python train.py --train_examples=39062 --hop_length=160 --spec_augment=true --win_length=400 --norm="layernorm" --dropout=0.05 --expert_mlp_ratio=1 --slots_per_expert=1 --kernel_size=7 --learning_rate=0.0015 --precondition_frequency=20 --max_precond_dim=1536 --adamw_lr_other_params=0.0016 --final_lr_fraction=0 --warmup_steps=360
Rows from expert 6 of block 5, named by matrix and row number. Rows with one number belong to one neuron. Each number is 128 + 32 x the weight over its row's rms, rounded and kept within 0 to 255. All counts start at 0. After the name is the row's rms in percent of the matrix's.
# gate: expert gate (model.blocks.5.mlp.gate, 8x192x192), inputs 64-127
# up: expert up (model.blocks.5.mlp.up, 8x192x192), inputs 64-127
# down: expert down (model.blocks.5.mlp.down, 8x192x192, transposed), outputs 64-127
gate.170 144 [ 63 166  16 134 195 154  85 134 157  83 136 155 130 172 145 116 139 135 122 133  98 129  95 158 142 102 140 118 135 172 125 197  78 159 104 101 160 124 140 144 189 162 147 182 187 133 117  83 119 129 106 167  79  69 152 134 183  81 116 199 136  42  94  71]
gate.171 067 [ 45 145 138  72  64 120 181 170 102  93 166 112  90 142 143  52 133 127 125 136  96 135 109 193 106 171 150 109 185 141 173 136  97 123 135 136 171 193 161 160 109 135 118  78 195 127 108  82 169 146 159 112 108  77 175 111 115 153  43 103 116 145 109 148]
gate.172 068 [131 164 121 143  93 113  54 157 138  93 125 115 142 113  85 144 105 165 120 127 113 143 190 108  63  94 115 106 102 133 169 156 144 100 148 148 129  71 140  96 127 132 173 145 121 151  95 113 118  42 118 115 115 123  91 135 121 196 142 142 110 177 124 173]
gate.173 080 [ 85  85 115 114 115 119 130 131  97 156 126 125 143 130  98 125 128 130 128 128 127 129 167 213 193 108 128 144 180 144 138 123 103 169  98 121  92 120 123  91 132 147  78 104 158 153 124 144 132 137 134 152 135 136 158  99 145  55 122 159 123 161 139   5]
gate.174 063 [113 195 169 137 140  91  96 142 163 137 155  75 137 169 131  60 156 141 145 134 162  98 154 114 109 109 116 154  90 135 156 141 178  87  88 128 104 141 158 145  83 157 168  84 109 155 140 118 128 104 137 147 132 155 139 137 128 171 126 118 133 196 130 126]
gate.175 062 [151 145 137 146 182 152  74 161 123 117 138 183 156 128 122 136 134  99 137 126 124 101 111 175 143 106 119 136  94 107 130 126 207  79 175 148 151 118 122 176 147 137 109 121  80 125  98 187  97 107 100 111 161  91 105 121 121 170 136  79  75 102 174 160]
gate.176 146 [132 127  96 141 132 110 150 146 110 116 131 139 116 205 139 113 125 112  94 174 116 174 110 136 176 154 143  97 137 111 126 145 172 142  85 149  73  87  97  87 110  91 211 159 157  62 119 118 131 208 148 142  90 150 146 180 100  92 178 188 161 171 112 143]
gate.177 078 [158  29 122 156 140 173  79 187 109  96 150 111 160 105 124  43 140 158 193 137 102 168 121 143 102  73 145 115 159 104 142 147 126 126 145 146 148  87 124  97  91  70  88 124 144 123  85 108 118 128 139 157  95 113 208 175 114 105 206 145 101 144 134 152]
gate.178 120 [ 42 146  25 216 133 128 191 146 133 140  99 124 125  96 148 149 167  97 151 135 115 177 140 132 152 163 113 151 197 154 137 141 174 168 101 166 132 150 104 143 129 149  48 132  23 139 107 138 120 182 121 145 123 145 150 198 112  49 108 201 126 114 108  93]
gate.179 090 [185 143 132  70 142 121 157  89 154 171 121 162 113 142  99 122  90  91 118 112 128 174 201 123 117 118 146 118  72 123 164 130 119 125 163 121 113 149 135  72 114 124 115  45 146  44 144 176  86 131  97  88 222 132 144  99  90  93 138 162  93 101 184 109]
gate.180 074 [175 104  76 110 121 158 138 129 115 116 122 133  86 164 122  83 164 188 143 101 180 118  95 144 128 152 120 131 137 157  74 118 128 137 140 123 172 157 155 159 155  75  56 114 139 156 154 120  96 156 105  83 146 103 135  62 107 163  98 122 132  93  95 132]
gate.181 150 [158  66  68 116 101 160 142 128  99 179  94  86 160 125 108 104 127 156 155  79 136 153 151 129  88 203 160 151 209 121 156 148 155 120 103 151 159  67 169 138 151 119  60 148 163 118 105 142 101  94 144  99 164 127 109 196 175 154  74 185 128  96 166 107]
gate.182 112 [ 44 158  42 124  91 123 114  77 137  97 124 105 203 211 154 137 147 155 126 108 108 100 117 125 127  94 150 156 145 127 137 119 147 126 107 124 147 153 134 172 160 109 225 189 135 133 105 103 115  93 138 146 121  96 130 123 179  77 151  91 160 127 148 143]
gate.183 135 [108 107 166 193 123 150 124 106 146 109 136 177 153 115 188 172 122 143 117 132 172 108 138 157  92 155 141 154 174 123 112 157  66  87 121 141 194 123 150 103 101  90 214 203 131 158 143  91 139 113  97 121 122 102 109 194 120 123 187 128 104 152  90  73]
gate.184 069 [152 116 158  75  81 109 117  67 108 129 139 186 144 151 133  92 156 125 160 120 101 184 187 175 172  98 156 106 123 147  91  99  67 163 118 123 107 160 164  81 127 168  98 116 135 166  87 114  96 100 129 113  82 112 157 111 109 140 119 147 135 178 179 159]
gate.185 096 [114 137 177 191 117 102  61 152 149 124 189  76 173 147 120 157 138 148 119 115 163 120 143 145 122 105 154 139 178 167 132 130 168 150 179 116 153  53 125  75  89 148 109 113  67 176 128 143 102 103 134 125  63 179 116 138 156 110 105  87 155 196 128 110]
up.170 144 [198 107 236 133  62 103 169  99  98 179 112 141 127 141  90 142 107  99 124 124 144 140 169  97 133 141 144 123 125  95 158  77 183 103 137 139  98 115 112 136  70 110 136  91  61 122 139 167 162 113 130  94 170 154 119 120  90 181 170  48 124 199 164 174]
up.171 066 [114 151 100 108 187 113 150 109 137 136 123 172 150 104 160 180 134  98 163 161 133 133 130  64 146 101 142 126  94 136 152  88 177 132 129  99 100 127 150  93 133 142 108 112  65 132 138 127  69 110 123  91  50 148  84 141 117  96 194 125 117 103 143 137]
up.172 082 [128 117 152 141 122  71 146 141 147 167 147 108 129 101 132 146 128 115 128 116 143 104 189 197 138 149 120 157  99 131 114  87 117 168 120 124 120 159  85 182 133 113 151 100 166  80  93 125 134 162 126 121  60 100  77 156 136 147 154 123 118  86 141 138]
up.173 074 [152 188 136 156 107  89 132 137 139 143 126 125  77 128 136 129 124 144 120 144 147 113 112 151 124 132 129 103 131 101 151 139 173 126 128 111 131 145 148 109  82  75 159 150  86 150 132 149 143 133 101 116 144 103 112 172 132 255  89  97 145 120 123 148]
up.174 059 [166 140 155 170 113 124 126 122 148 164 160 130 163 169 120  59 118 128  98 101 158 117 188 138  97 131 133  80 107 141 147 118 148 186 104 120  92 198 157 150  64 152  57 144 149 151 109 118 138 134 149 102  53 119 129 119 120 121 147 163 136 135 132  99]
up.175 060 [135 232 101 119 143 121 114 171 106 123 107 158 139  93 170 104 156 130 110 136  97 157 170 112 145  98 133 156  33 131 101 113  77 137 147 122 180 121 157 133 101 149  54 136  75 120 152 165  78 106 142 146 111 108 127 135 114 157 143 157 137 101 141 120]
up.176 142 [130 141 163 105 134 147 114 128 116 137 138 122 157  37 141 150 124 132 188  84 138 106 121 103  71 136 118 143  94 163 115 109  88 107 171 111 216 190 169 154 153 137  56 101 121 208 126 148 119  51 109 114 126 138 111 100 137 179  74  98 107 102 163 114]
up.177 069 [ 73 127  94  81 104 102 195 105 112 101 135 157 167 152  80 205 115  96 109 113 120 128 144 107 100 233 108 103 123 157  95 144 214 152 109 154  96 208 145 122 125 135 131 132 117 123 114 131 110 127 156 148 129 144 126  63 122 167  61 124 126  73 113 104]
up.178 118 [ 69 132  11 223 123 113 195 145 165 155 106 136 150 117 158 184 137 104 114 167 122 117 133 164 133 178 126 180 165 135 111 110 135 148 109 149  98 179 143 110 122 170  64 161  42 111  91 116 107 143 123 146  86 169 168 207 140  56  94 176 152 110 132  67]
up.179 094 [147  87 136  94 121 132  71 186 105 105  93 131 131 151 126 188 135 141 152 137 137 106 158  95 115 126 143 124 172 162 158 144  55 132  64 128 171 120 148  94 143 156 174 210 184  98 125 148 159 133 144 179 109  65 177 132  84  62 118  63 120 150 124 154]
up.180 074 [ 53 171 169 154 160 114 162 100 136 145 114 133 183  87 105 137 156  98 149 135  58 146 177 131 121 107 128 142  54 117 135 144  64 110 104 124 114  89  83 133 141 147 158 145 145 146 112 117 130  98 195 168  90 143  93 203 114 141 189 142 164 118 156 157]
up.181 141 [131 101  71 118  92 163 147 110 112 164 114 105 162 147 116 112 123 156 122 112 129 150 138 114 104 209 143 174 207 122 170 118 174 127 102 146 140  74 138 153 155 147  68 136 158 135 102 134 101  75 166 106 155 137  93 212 139 160  72 142 152 100 170 126]
up.182 112 [ 85 157  69 107  89 132  72 104 117  95 117 114 186 197 155 142 130 159 132 146  95 104 155 110 120 128 165 130 145 159 115 134 118 100  92 131 158 126 118 160  98 142 205 160 168 141 130 102 103 135 158 144 125 133  94 127 144 108 183 106 150 108 127 173]
up.183 130 [ 86 105 204 234  95 160 125 128 139 134 112 161 160 120 142 189 148 148 113 159 157 114  91 127 107 153 108 147 184 131 113 162 110 120  81 147 157 142 141  83 109 108 228 189 142 142 140  88 158  91  95  98 133  95 106 185 116 145 179 142 102 147 104  48]
up.184 074 [ 77  66 153 129 142 104 117 149 111 131 166 114 196  94 120 173 133 145 182  96  95  88 195 150 137 143 163 145 106 135 122 124 140 145  73 149 168  98 142 155 124 116 164 132 207 229  98 129 100  91 139 130  99 121 169 102 153 159 141 117 118 142 133 121]
up.185 093 [ 93 121 163 108  88  91 192  83 104  98 113 109  87  64 118  83 127  96 108 125 106 140  75 112 155 142  84  79 130  75 110 161  77 133  74 151 159 106 178 146 152  86 100 181 177 101 102 130 181 151 105 144 138  63 113  44 114  95 126 183 123  94 144 117]
down.170 133 [152 118 134 151 149 114 129 192 116  79 104 147 168 123 135 161 124  95 130 177 200  79  91 133  90 166 162 111 112 165 144 215 149 148 125 178  98 128 123 147 116 119 165  96 147  97 154 129  37 114 162 146 123 140 147  74 154  86 124 196 131 183  65 171]
down.171 071 [148 157 114  99  94 130 152 175 127 112 132 140 129 117 108  99 158 155 126 138 107 149 102 117 140 128  92 128 202 117 192 199 203 107  87 140 111  88 138 174 152 161  92 152 115 114  62 133  63 155 115  84 145  96 192 125  68 141 105 113 104 220  71 134]
down.172 082 [117  81 111 164 154 109 154 138 149  71 164 143 139 137 120 139 100 143 112 159 148  78 147  78  52 187  84  74 117 133 123  38  93 153 137  93  92 100 151 116 178 123  69 159 146 177 109 122 140 166 127 149 126 152  77 152 107  68 115  69 173 162 108  72]
down.173 080 [119 176 143 165 177  65  97  95 128 140 175  92 149 104 112  80 148 178 155 188 123 119 111 126 141 102 110 163 149  89 109 145 154  97 109 126 125 126  52  89 111  69  62 149 199 141 133  68 153 127 137 139 165 128  97 137 146 146 102 115 133 147 111 113]
down.174 070 [ 67 142 122  99 140  85 117 107 114  90  94 110  94 140 151 163  80 118 125 125  82 146 113 145  96 215  87 112 104  94 129 114 132 142 135 150 129 128 126  99 218 171 131 116 210  73 106  82 118  78 207 168 139 134 139 110 122 115 150 108 147 104 154 148]
down.175 068 [103 123 113 176  62 119  87 137 130 118 111 112 141 141 121 114 155 158 123 168  91 112  98 129 112 123 130 152  98 108 117 116  60 114 145  94 138 110 166 106 137 130  90 125 140 118 102  83 145 198 125  66  88 181 106 191 132 107 137 111 105 133 126 148]
down.176 141 [147 161 183 138 158 116 107  70 131 132 179 101 122  98 204 168 113 164 161 167 152 134 113 102 171 114 149 144 155 157 128 145 153 142 106 134 123 124 106 124 164 146 128 126  98 112 149 150  92  86 144 159 144  80 121 205 145 133 182 113  41 131  93 186]
down.177 083 [167 172 189 136 112  78  81 144 127 143 142 160 188 112 151 130 130 144 116 148 102 147 136 114  89 114 108 126  49 135 196  74 148 121 112 170 192  48 145 118 152 192 126 112 143 116 137 215 164 161 152 116 102 146 150 147 106 144 138  66  88 120 119 123]
down.178 116 [ 76 100 115 122 143 192 162 147  72 134 117 153 161  89 125 118 131 176 155  48 164  95 161 156 139 117 121 168 114 133 136 127 104 155  64 127 117 121 137 152 168 117 129 121 106 163 183 137  90  33 116 136  88 119 129 137 125 135 131 116 129 107 164 101]
down.179 096 [160 123  89 161 139  66 176 144  88 149 139 103  99 159 100  60 129 136 147 122 111 133 112 107 119 119  92  83  88  64 110  87  74 128 138  98 131 108 188 180 109 130 109  89 109 143 125 146 194 125 125  92 123 198 112  87 134  87 167 148 149 171 123 140]
down.180 089 [102 123 110 114 115  79 120  97 117 138 154  97 111 118 105 143 133  77 144 142 140 131 195 172 106 177 138  96  76 128 161  88 176 171 119  84 138 108 141 144 193  56 142 193 119 114  77  94 138 142 150 129 118 126 136 158 115 134 110 146 136  90 147 154]
down.181 132 [139 143 158  84  91 150 172 143 128 101 115 131 151 144  77 155 188 168 180 121  75 105 176 144 148  94 126 130 139 138 171 138 153 107 135 131 190 105 112 132 186 113 103 106  96 142  83 144 132 140 140 152 106 110 154 153 119 191 171 170 156 156 154 168]
down.182 120 [139 109 138 152 102 145 127 151 105  55  78 160 116 143 104 138 145 132  66 141  85  79 127 164 152 187 118 143  79 156  80 132 170 174 108  95 184 138 112 159 151 112 148 124 126 136  69 127 201 185 138 127 125 132 117 186 126 129 112 115 154 101  90 113]
down.183 130 [126 175 141 108 125  51 103 170 106 109 130  83 109 144 113 103 179 143 140  63  96 150 132 152  54  93  79 127 121 124 169 135 151 150 147  78 150 136 154 119 101 136 160 131 125 172 111 123 137 160  99 128 136 130 186 197  84 133 125 124 118 102 113 129]
down.184 070 [136  67 171 137 122 160 153 145 118 170  82 120 117 142 188 173 153 140  78 187 127 109  91 145 136 158 112 121 147 121 114  83 135 148 177 158 162 207 150 162 152 122 149 119 145 104 113  74 115 140 117 157 135 114 131 184 152  88  84 106 148 183 164 163]
down.185 095 [109 149 100 122 133 169  79 173 117 142  75 111 142 133 114 185  96 152 164 111 136 137 141 142 138 128 112 166 110 110 169 100 141  83 135 142 154  57  97 184 153 154 119 115 148 164 165 101  56 144 103  89 140  52 111  97 119 187 116 111 193 120 110  84]