Weights of a small multi-label audio tagger: arch convnext.
Rows from expert 2 of block 5, named by matrix and row number. Rows with one number belong to one neuron. Each number is 500 + 25 x the weight over its row's rms, rounded and kept within 0 to 999. All counts start at 0. Numbers have three digits each. After the name is the row's rms in percent of the matrix's.
# gate: expert gate (model.blocks.5.mlp.gate, 8x192x192), inputs 0-63
# up: expert up (model.blocks.5.mlp.up, 8x192x192), inputs 0-63
# down: expert down (model.blocks.5.mlp.down, 8x192x192, transposed), outputs 0-63
gate.29 079:487521503506517448506493456492507517507493507532505513467511481466514490508476460506510504506488450522540447508513468498513472493521541497544538495513465511474478490512536528493495494499523519
up.29 070:509477482485491507542543510436482482496496532467513479499468478482526522526482468470514528489500512525484490514533476516483550491481509532476521511492544474494444567520471507484485476488499520
down.29 083:482521496487478502504540521499475464467513489461494478523523507561516504500516491480463490488515524491477493480498524491584530483505452464528505519499493526523505519494495500500484442519487485
gate.30 087:465501496554496498484513493511526472492514489518519526531493482506501498494516486506506542502509538469471508527488526494530576524447495501475516529542479467496471500466463527516523543485536531
up.30 083:481475491495490517498498478533547507447501501493496539448494493542499485509566515457510510500540512511496476497453514509478479523492517531443512518494506483501502497483427521474502499485470518
down.30 105:549491475551513468481538502515479492496497503508486469492504529519508506502497457531442463484537469461487512488549512500554540469516517537473493478501521494478487525485509475505471523518467532
gate.31 098:508474482508487477492528530495434488533494497446497512477518514505481506481506466454489540499516500503501494507490491462507536484509485506488428495489518497546490512434536528481534571507575519
up.31 081:509471486514489499492520476455480467508494493476479507469495487525481515535538499518507515491482475487491504506475492480485519500481542513481449504480513502523500516460505506467496535533565523
down.31 082:504485518530520488505474482472481487493493528456480509474457497489493461526475519494512492487514475453505511453492480492442480453481529469489494473547487510519514487467485519496475537539487490
gate.32 092:510491505468512510466496481467520558528504476460490495470529495520512529473490482505503440523483533495511548483498475487501453479543494525472484516523488523462463499538528494487484509512511515
up.32 092:516462518481517497474523491456520579524488490471491492457494453501519500493502479498519472528530563516512522471503491499496456502514515525465490531522508500467459533521493472506499510516510511
down.32 092:501529469475522515503559483489502530523491459540516530514509446530474483463487476547510534515490513521460528432444519487513505507495507489446502495491509514524522520509474490502486449473509515
gate.33 075:527502451542482563509516506506492532514517501461496527512529514495482524517519529511478512523504505526485472513521527506468458471474518502452499481510467510520535492487464455525522457502501461
up.33 064:501496499514513435488457486473499497502458501527508508523488524473514498492489472505495507503490494506506527449461498485473524533501499454475500508517517471514493480499532505486523468556467522
down.33 067:509524487528501508476505523452508518527470445526442447481487479480489512451550504520492552474519540507478465518463507479520486427485498519504472504516470491526518524506518499505509500493497509
gate.34 063:493522499484514465473529494527485518508506487458516511564477459512489498471488514488526542532501472484502513459516474495539477466492487480504461489511463486505506500531487512492489545498466507
up.34 063:506513478529531501504561473468493447525505501495476528505507542478532498492510491456525487532477529505495509497465456528516478508505479504460495492501523500503522510490507515537458509500454494
down.34 061:503553500472500447521502438483516487502455500468448525483485493502504508492482483488479467470527518507500496469487520496542494492515451436477512475508499487516488489476484467467520471470506496
gate.35 086:519496484528474515482501495536511477490522511576513502550443488511533463494480520475504458491484499494508499500472541513489517489439473525490477535544471507502509514530502487499481507470511496
up.35 091:494466502536483515486516519525479488454491509540503535510467494478539455485508524483492470499475492497458509484485527490484510497451481500461491502535480509518499505531494462541474501519504528
down.35 078:450495501504512516524501456465492501512523496470500441515525506475477490498498521494517538457508474480474499518519467510516474504507512500506516515479491456483496491538469515501509490524502504
gate.36 124:516422511549503476480500495513487496509491473471459530467506517556499470524551531502495525512508473509524487484491496478481491490526502511457451458472527510542470496468510479520519528511456523
up.36 126:474551494475513540515516491491526519502521545549523458550497502454514484448484480513510443496503509521482524514497491556493515501434467518537540534468487509455542503509468540469491493491500499
down.36 137:507485469545498477471488545540509495503530509521516488495520477490467494500497466504492527519519504542515549498499529508485516470484459546532526485475487528505506494484495482477469460502508522
gate.37 079:456529509446495510528439521476471544516495516544532510462539500482493499520458482541517517477507490524528520513539513503551528492491498475462503501517488494474495515490513509479514485468474502
up.37 074:543510480522505495499540503485521445520494469480471528568455528475509500482517473529496468478522484495495482481514503513509504493509509497506527495490540495533470495498504466518489517527497482
down.37 078:467491477525536508506500485469496521480512503534407440515503483491539521455526497508476475493493476515531492492517522483482484471478503499460494528501469489534516485502490513512487567508479476
gate.38 100:526463515502510501506473491511506483513505502502521537525469470456473478544500514496498491459497512498490502497508506465491503483505474492522466507507490496502516482474428482504507515509506539
up.38 098:485517502466477495508520494441527515488483546505471449486540526549532510437487497453506508535485470478481466493530494525520487491504510517497527509485504484489512491516536523492487503495481470
down.38 095:466471509532522484508504516513526508484445500526490451527541553496547505527518482566504541491452518477492498478526529511494524495504502529474522502482524493521459479517491491522468466513495490
gate.39 109:477475518505476492477518516490497442498516471464497516499488498511487526490486473488509501481514504520507490471509542486497484510556479512511495492448469488521456495475521518506503502509505502
up.39 110:493491485514530550518527497525480531491490520527483518472479494476531496504512501517506492501483514476506506547507470495488553489434533499433482496562506499503537513526455485470485484465504484
down.39 130:516481508531529479543536476504485527499516524478524487546453518444545454520497481486465478513508481491475541500504508548506503506489547490466472504517501490534506486478522475485511530532521463
gate.40 057:496527517479494519501511491483492476554497501522493469504477525475489559488487532514501539467473515503486486487519487483520489510514464517506466489474469457495458505488520466526462491495485511
up.40 061:510507497436481540508507466516519513532553508521492478517511506457509504494451517511498462510518475509503485534503469513516515466461498506512487551536503499442435485502509483498469463526516517
down.40 063:476507485525524455487506522505457476493574540512501480470485515496492529469463459555505495449529481524501540481550488494561493523489496479513508503485505512478525503466479485443533526474471463
gate.41 111:506513532416494499489512468490497533482507497483492485539502533466505469529485498470503518466501504539491516452491463489487529455465509496502495507503507485504470461482559462478499501502467486
up.41 110:512468467580503501472501516448496509526489498488453536464464473559480505499517498526525507523520514472508523550509496496523517526487461504543555489490502494518507527518527528504484514501546483
down.41 125:496498487549537523481456550522492495514531523523461461503497519447484527480564522503490503509528535509510488504478482489492498476508516543499482485480485516497475512515522481491518540446483514
gate.42 122:501510521423466461514520505494465459452503533551476479554480500481533491472470515501487488497494477525473516492462466495528481474544510505486480492498507517547507536491502479486497477497523483
up.42 130:511494517457500459504506504492545516503511513509501464554505516487511499503417484482470469525504463526488502500468462513506500511464527519499508516529488499523535538475490510526517468497502475
down.42 123:500511548498513500481505492512477533518516500508566527509485477500541490524464467537468483475495479495510512553508498478506481558502529523539490500468461496486479510508483501520510466497512502
gate.43 120:488495534509506531529484500509476432475521521511506527474442532490496509521544490503504498516495490469500474514477471475480495506483474454490459474504504481538479526532518455510490497535472494
up.43 123:546494471487518468502502499477502542558492493477506474505531492498500461482425536502491490485495508504537488462529501515504511482521529540494526518498510508471514485488456543485511522466508506
down.43 118:484497526477488507499486478510543518519554477489426508510482496510493523465530517510488520465495515551506477501526564448501480532476448499531517481483520510507494520507476482496518482467561496
gate.44 063:466520492487513521501506518451492524469491507470552503499467522505510508521512514478504499535463488498475487514542496549490543508458510468537516532471504479485530514532504489532490474561509522
up.44 065:508527491558524461486496477514537491488523542509491506506482509506541445478483522522487476502526507529483462527477493497507429467520509504496436500539482481516516475507512459501506521497486507
down.44 068:521472490483531532467506518500499526523490456564462478498469540477483486482468456489555483497486463511500514518479523526509486503506510533506472516452522474494487528493451504506454526505483466
gate.45 116:595485511506486533537525497485534480477514479471513549463501488493525490523510494491513498524499534502520477500520493519479522509509496494498476499473530521511520521474502481521479483506485481
up.45 124:470489537500500535504507471514525518526489539516481462511551448430498514434520479462493479506530485498482521522509512540544472453544504505462495520511517496500474487510477494464492450507499509
down.45 109:529488527461503492505477505512507474467561508499546521496534480492473498500513483548489529530503492487510508491512503514463502495549499518510540492484509549499531477500491511520482466504475508
gate.46 063:497565506463509560491484491454470547480455491502540525468503528479559493526503528484496534523496500486442479535491491517526477507465536493483546469531502493516485440482526520529488481449535505
up.46 062:505469523523477438513508517499530496538492510465469475497469474558536464460496469472483477524456496485513492464523505488495514498554482531521509519467463480459503513503530506508509500545483515
down.46 065:500494522491548515498500487471471514506542519520509540504523521490499514463465445527517463464487445481530528478498518468496466491485521510480502530498473507474521483509520510465486491467506495
gate.47 135:540528555458486527494549508464472484492521486504472533514501518454466494520540478511504487489505513526498532514487502501485454472481499533521483533500510507508525541485514509495498504494522525
up.47 122:527514538510516526494528505460462494452519495495503554530510479511477489484581492496490482481513521504521504512525526510494447489511493533497475544486471506491506536475517522489502534496515509
down.47 121:509499469499522480479497464480448470521492474518537482479517495515544503494498495512543454478515509518513478513517501548504509466465502528481516499517488490493491509496555503517497494536439497
gate.48 063:458498488522499477534544520453494498519434497525532480549520527506493474504466481489497528480493530485473510537514513477504562504530521509497501519451491471497480465492452509475494486500502482
up.48 062:508492507514551521530515476516543475515486514512481495486492527530438427474475518510508490476510512466516470490536502500490514493478485458501524491500514511479503495483468547455524491508542496
down.48 063:508469487474523503502528545521543556513529497536477486514524509445488471504517552549559534521517492486535497502490532487513486489487523562465496515493547487499519490507492475508499480505508515
gate.49 070:519505465523484512532493512480472527495481498504506497523492463446499526472517497511517493483505498507487500486530487476502559496512446498474528537529478509495461508494476514505476489456499519
up.49 068:513497502493511523485522489495501457499490478447464510526485539521479467518466469498488468488507468545476511539511508529487485508515470492522479483474503494524512519515532491517468509543511495
down.49 076:471507533493525479508478486500496546484491483549498507459515509487509496483569496505483449501561515496509494521492496519518491508468475452457506504531502518511496481536467513469513531538477463
gate.50 056:482493459511511475487497502442501545548503489496504478495542555479519504480489514507477495489483540495495518522541483490487518527503516518433500504484514518469469499506472488487503497521517534
up.50 061:485512521511532439516516490525468527563525525514514465507540516536478497461481495527484529503490495518448495461507517467522526502474564515460505504465484485513521487522487515502502500486506524
down.50 060:543540526469526498543470518494492556496479487506525513508541457484504527502514529507493476491456499479509524517467515528474492470472479425512536520493529484545506485463494476511479457522521512
gate.51 211:492499510544510561518485475506523474467499508543522490499473491522520495504475504470490460496456507482489481532509527507500523504486512478461479506490505500507509498491481490508531506488525516
up.51 220:480498491525504560503486487510527467453507512553511496494460493548538499504472495468493451512452505486479482524504518495498516505476513486461466508509493506527514492496470486511534503489523522
down.51 191:477524517495572488517513495485534509489498510488503473503499533486475557473483495488483525510518535497515484482500459502493489498528492541521521528454477539488532504550504472501490568487487493
gate.52 105:486468489419483521470500517509480485493493468512478502459503526518515516494512482514502484492502499505480500499514490510511468512513468529536525482523503499516484511513506498496495505495538496
up.52 101:499486489434473509473490523514473489469517504496490505495493542537511502463464463504506497512523472515523520476497457486521491524479479533508530511486494517526501482509521521500527471504515518
down.52 111:522570514499548530504491472466482543503481489519516497496454499470498519500550504463513505500507461487537455548511486516508488445488516522550516528491546480479508537499535480530517480484518506
gate.53 072:530532490452497507487489520467472495503484488472493541489545523503481556522510525521513518484501517522499544474499450534477488487504477494504488498505475517513546505513556530466496493499464508
up.53 067:504568484539465498532523517486505486507484494481492563487445503464510483500552488512487553480509508484460474467539489494475537495506457459545485479511522492509510516444466487504488524522526503
down.53 072:525473452557519493535499491497468501535469487483514550463505520471523478516454520465498511529544513484484514480535489521502537508529493488477506515475472501531469494503485480472453505502492470
gate.54 222:547525517509504543510497538463481452486488455435501559459471522555522516532483502494525518522499472509506527513489508507497531509433460490493502486504499489537532470503512477509506512469497484
up.54 232:438472482485498462483493450526519550510492547567502457534523485457484482461513498512478494467505506484485477489516489496490497485540531505497508504510523506453465505490498512505509474521523508
down.54 201:496498471509514483509486477518509467501481550484507508532516523515472543505496417499495535524499497534506501512508490529466497486573479492520525523495466562487529479494476514493530540503498489
gate.55 078:499526518486474501500468481482531570495506508479510455524479455494502523496469524494512490495532498512533506473478460511487457484528475503540478506530513509486465469483506533515517542537468518
up.55 080:529444479490526467504526538476469494502501474484486533502563556513492521512483496530513493486474493522491484493493522497494526524451497490534499521510538475516521514490531482494502480489559519
down.55 099:515514514505485520499492499480490487459487501495496503490540539504491521508488484507513528477471486514507540476505474527543528517502524527473507510500515500521512520488525463474515574509473519
gate.56 067:497490485470508512477492521490465482563521498529511528508473480491500488422494481509512517479558495488510500490508474530500476523491512551492527523516461510482493470491547545499542461465509449
up.56 064:505496518485469497487473485515511500422481490526499496508479516529467474528499498513486548480495494503495463519510546502495519483540446469544515476461517456535517505505531504509524541499492494
down.56 073:444507487517505486539501488504495481484475491474512509483508502506501521509542501470505488507475473548533525528518525468544524536528494555474496541489469527477474471504476493490484486521491524
gate.57 161:518487504474505499524504500487507448524515521511527503498521488552528503554554498519504494483478497511477508486508476515472510483518487502576463477524505511545532505505485496504503534537462499
up.57 145:514498507459502483512501486481534449520507504509543524472548486538512506522530492546501472520497508503485515527521487535476470500537487507557476456516512505544537517498483488489489543562486491
down.57 153:454496501461464510485466462508486459509506469508487505485525510489505543462437493475501511528491496488445512472495491502523522485551548512468457479484500518464484494466450457512486452502520472
gate.58 153:489494483476509457508490510560507462515506509477462484525508531482478491546485482457476514510494523521478513516481531499527503503476509515528515504521509493556496556495524488532483491500483478
up.58 154:508507473514514545515505498454498510469490512512517501486490496478510535469501503531513482477498473467509482498499481498478503476542502500469497505499497514477506465502485516464522486510530500
down.58 157:513516483520461494515483448508514531506520527476479500489497507504502503543521495492506483492501481517502477535510525501490535507519532456512486537508556522496533455485520529504538562493501502
gate.59 067:451491511547483511506539486449481512444483554509507491449454486499526467473506483485502500513463489469474515521504501454498487525487523504500479465519539493485486505516423514523507514499493511
up.59 068:499494515541495542481511500456488483432488472503498505463490480487542501458501477463493508513487463487487497491547492471478462486529483480560522495464488521484483503491480509516484512480523516
down.59 072:466481499505483533482511506478470563483544538515518530503503496513507493487461502493510494526522453498498546467535481500501496536489467536496567491520512512512501521438494517496482513509509551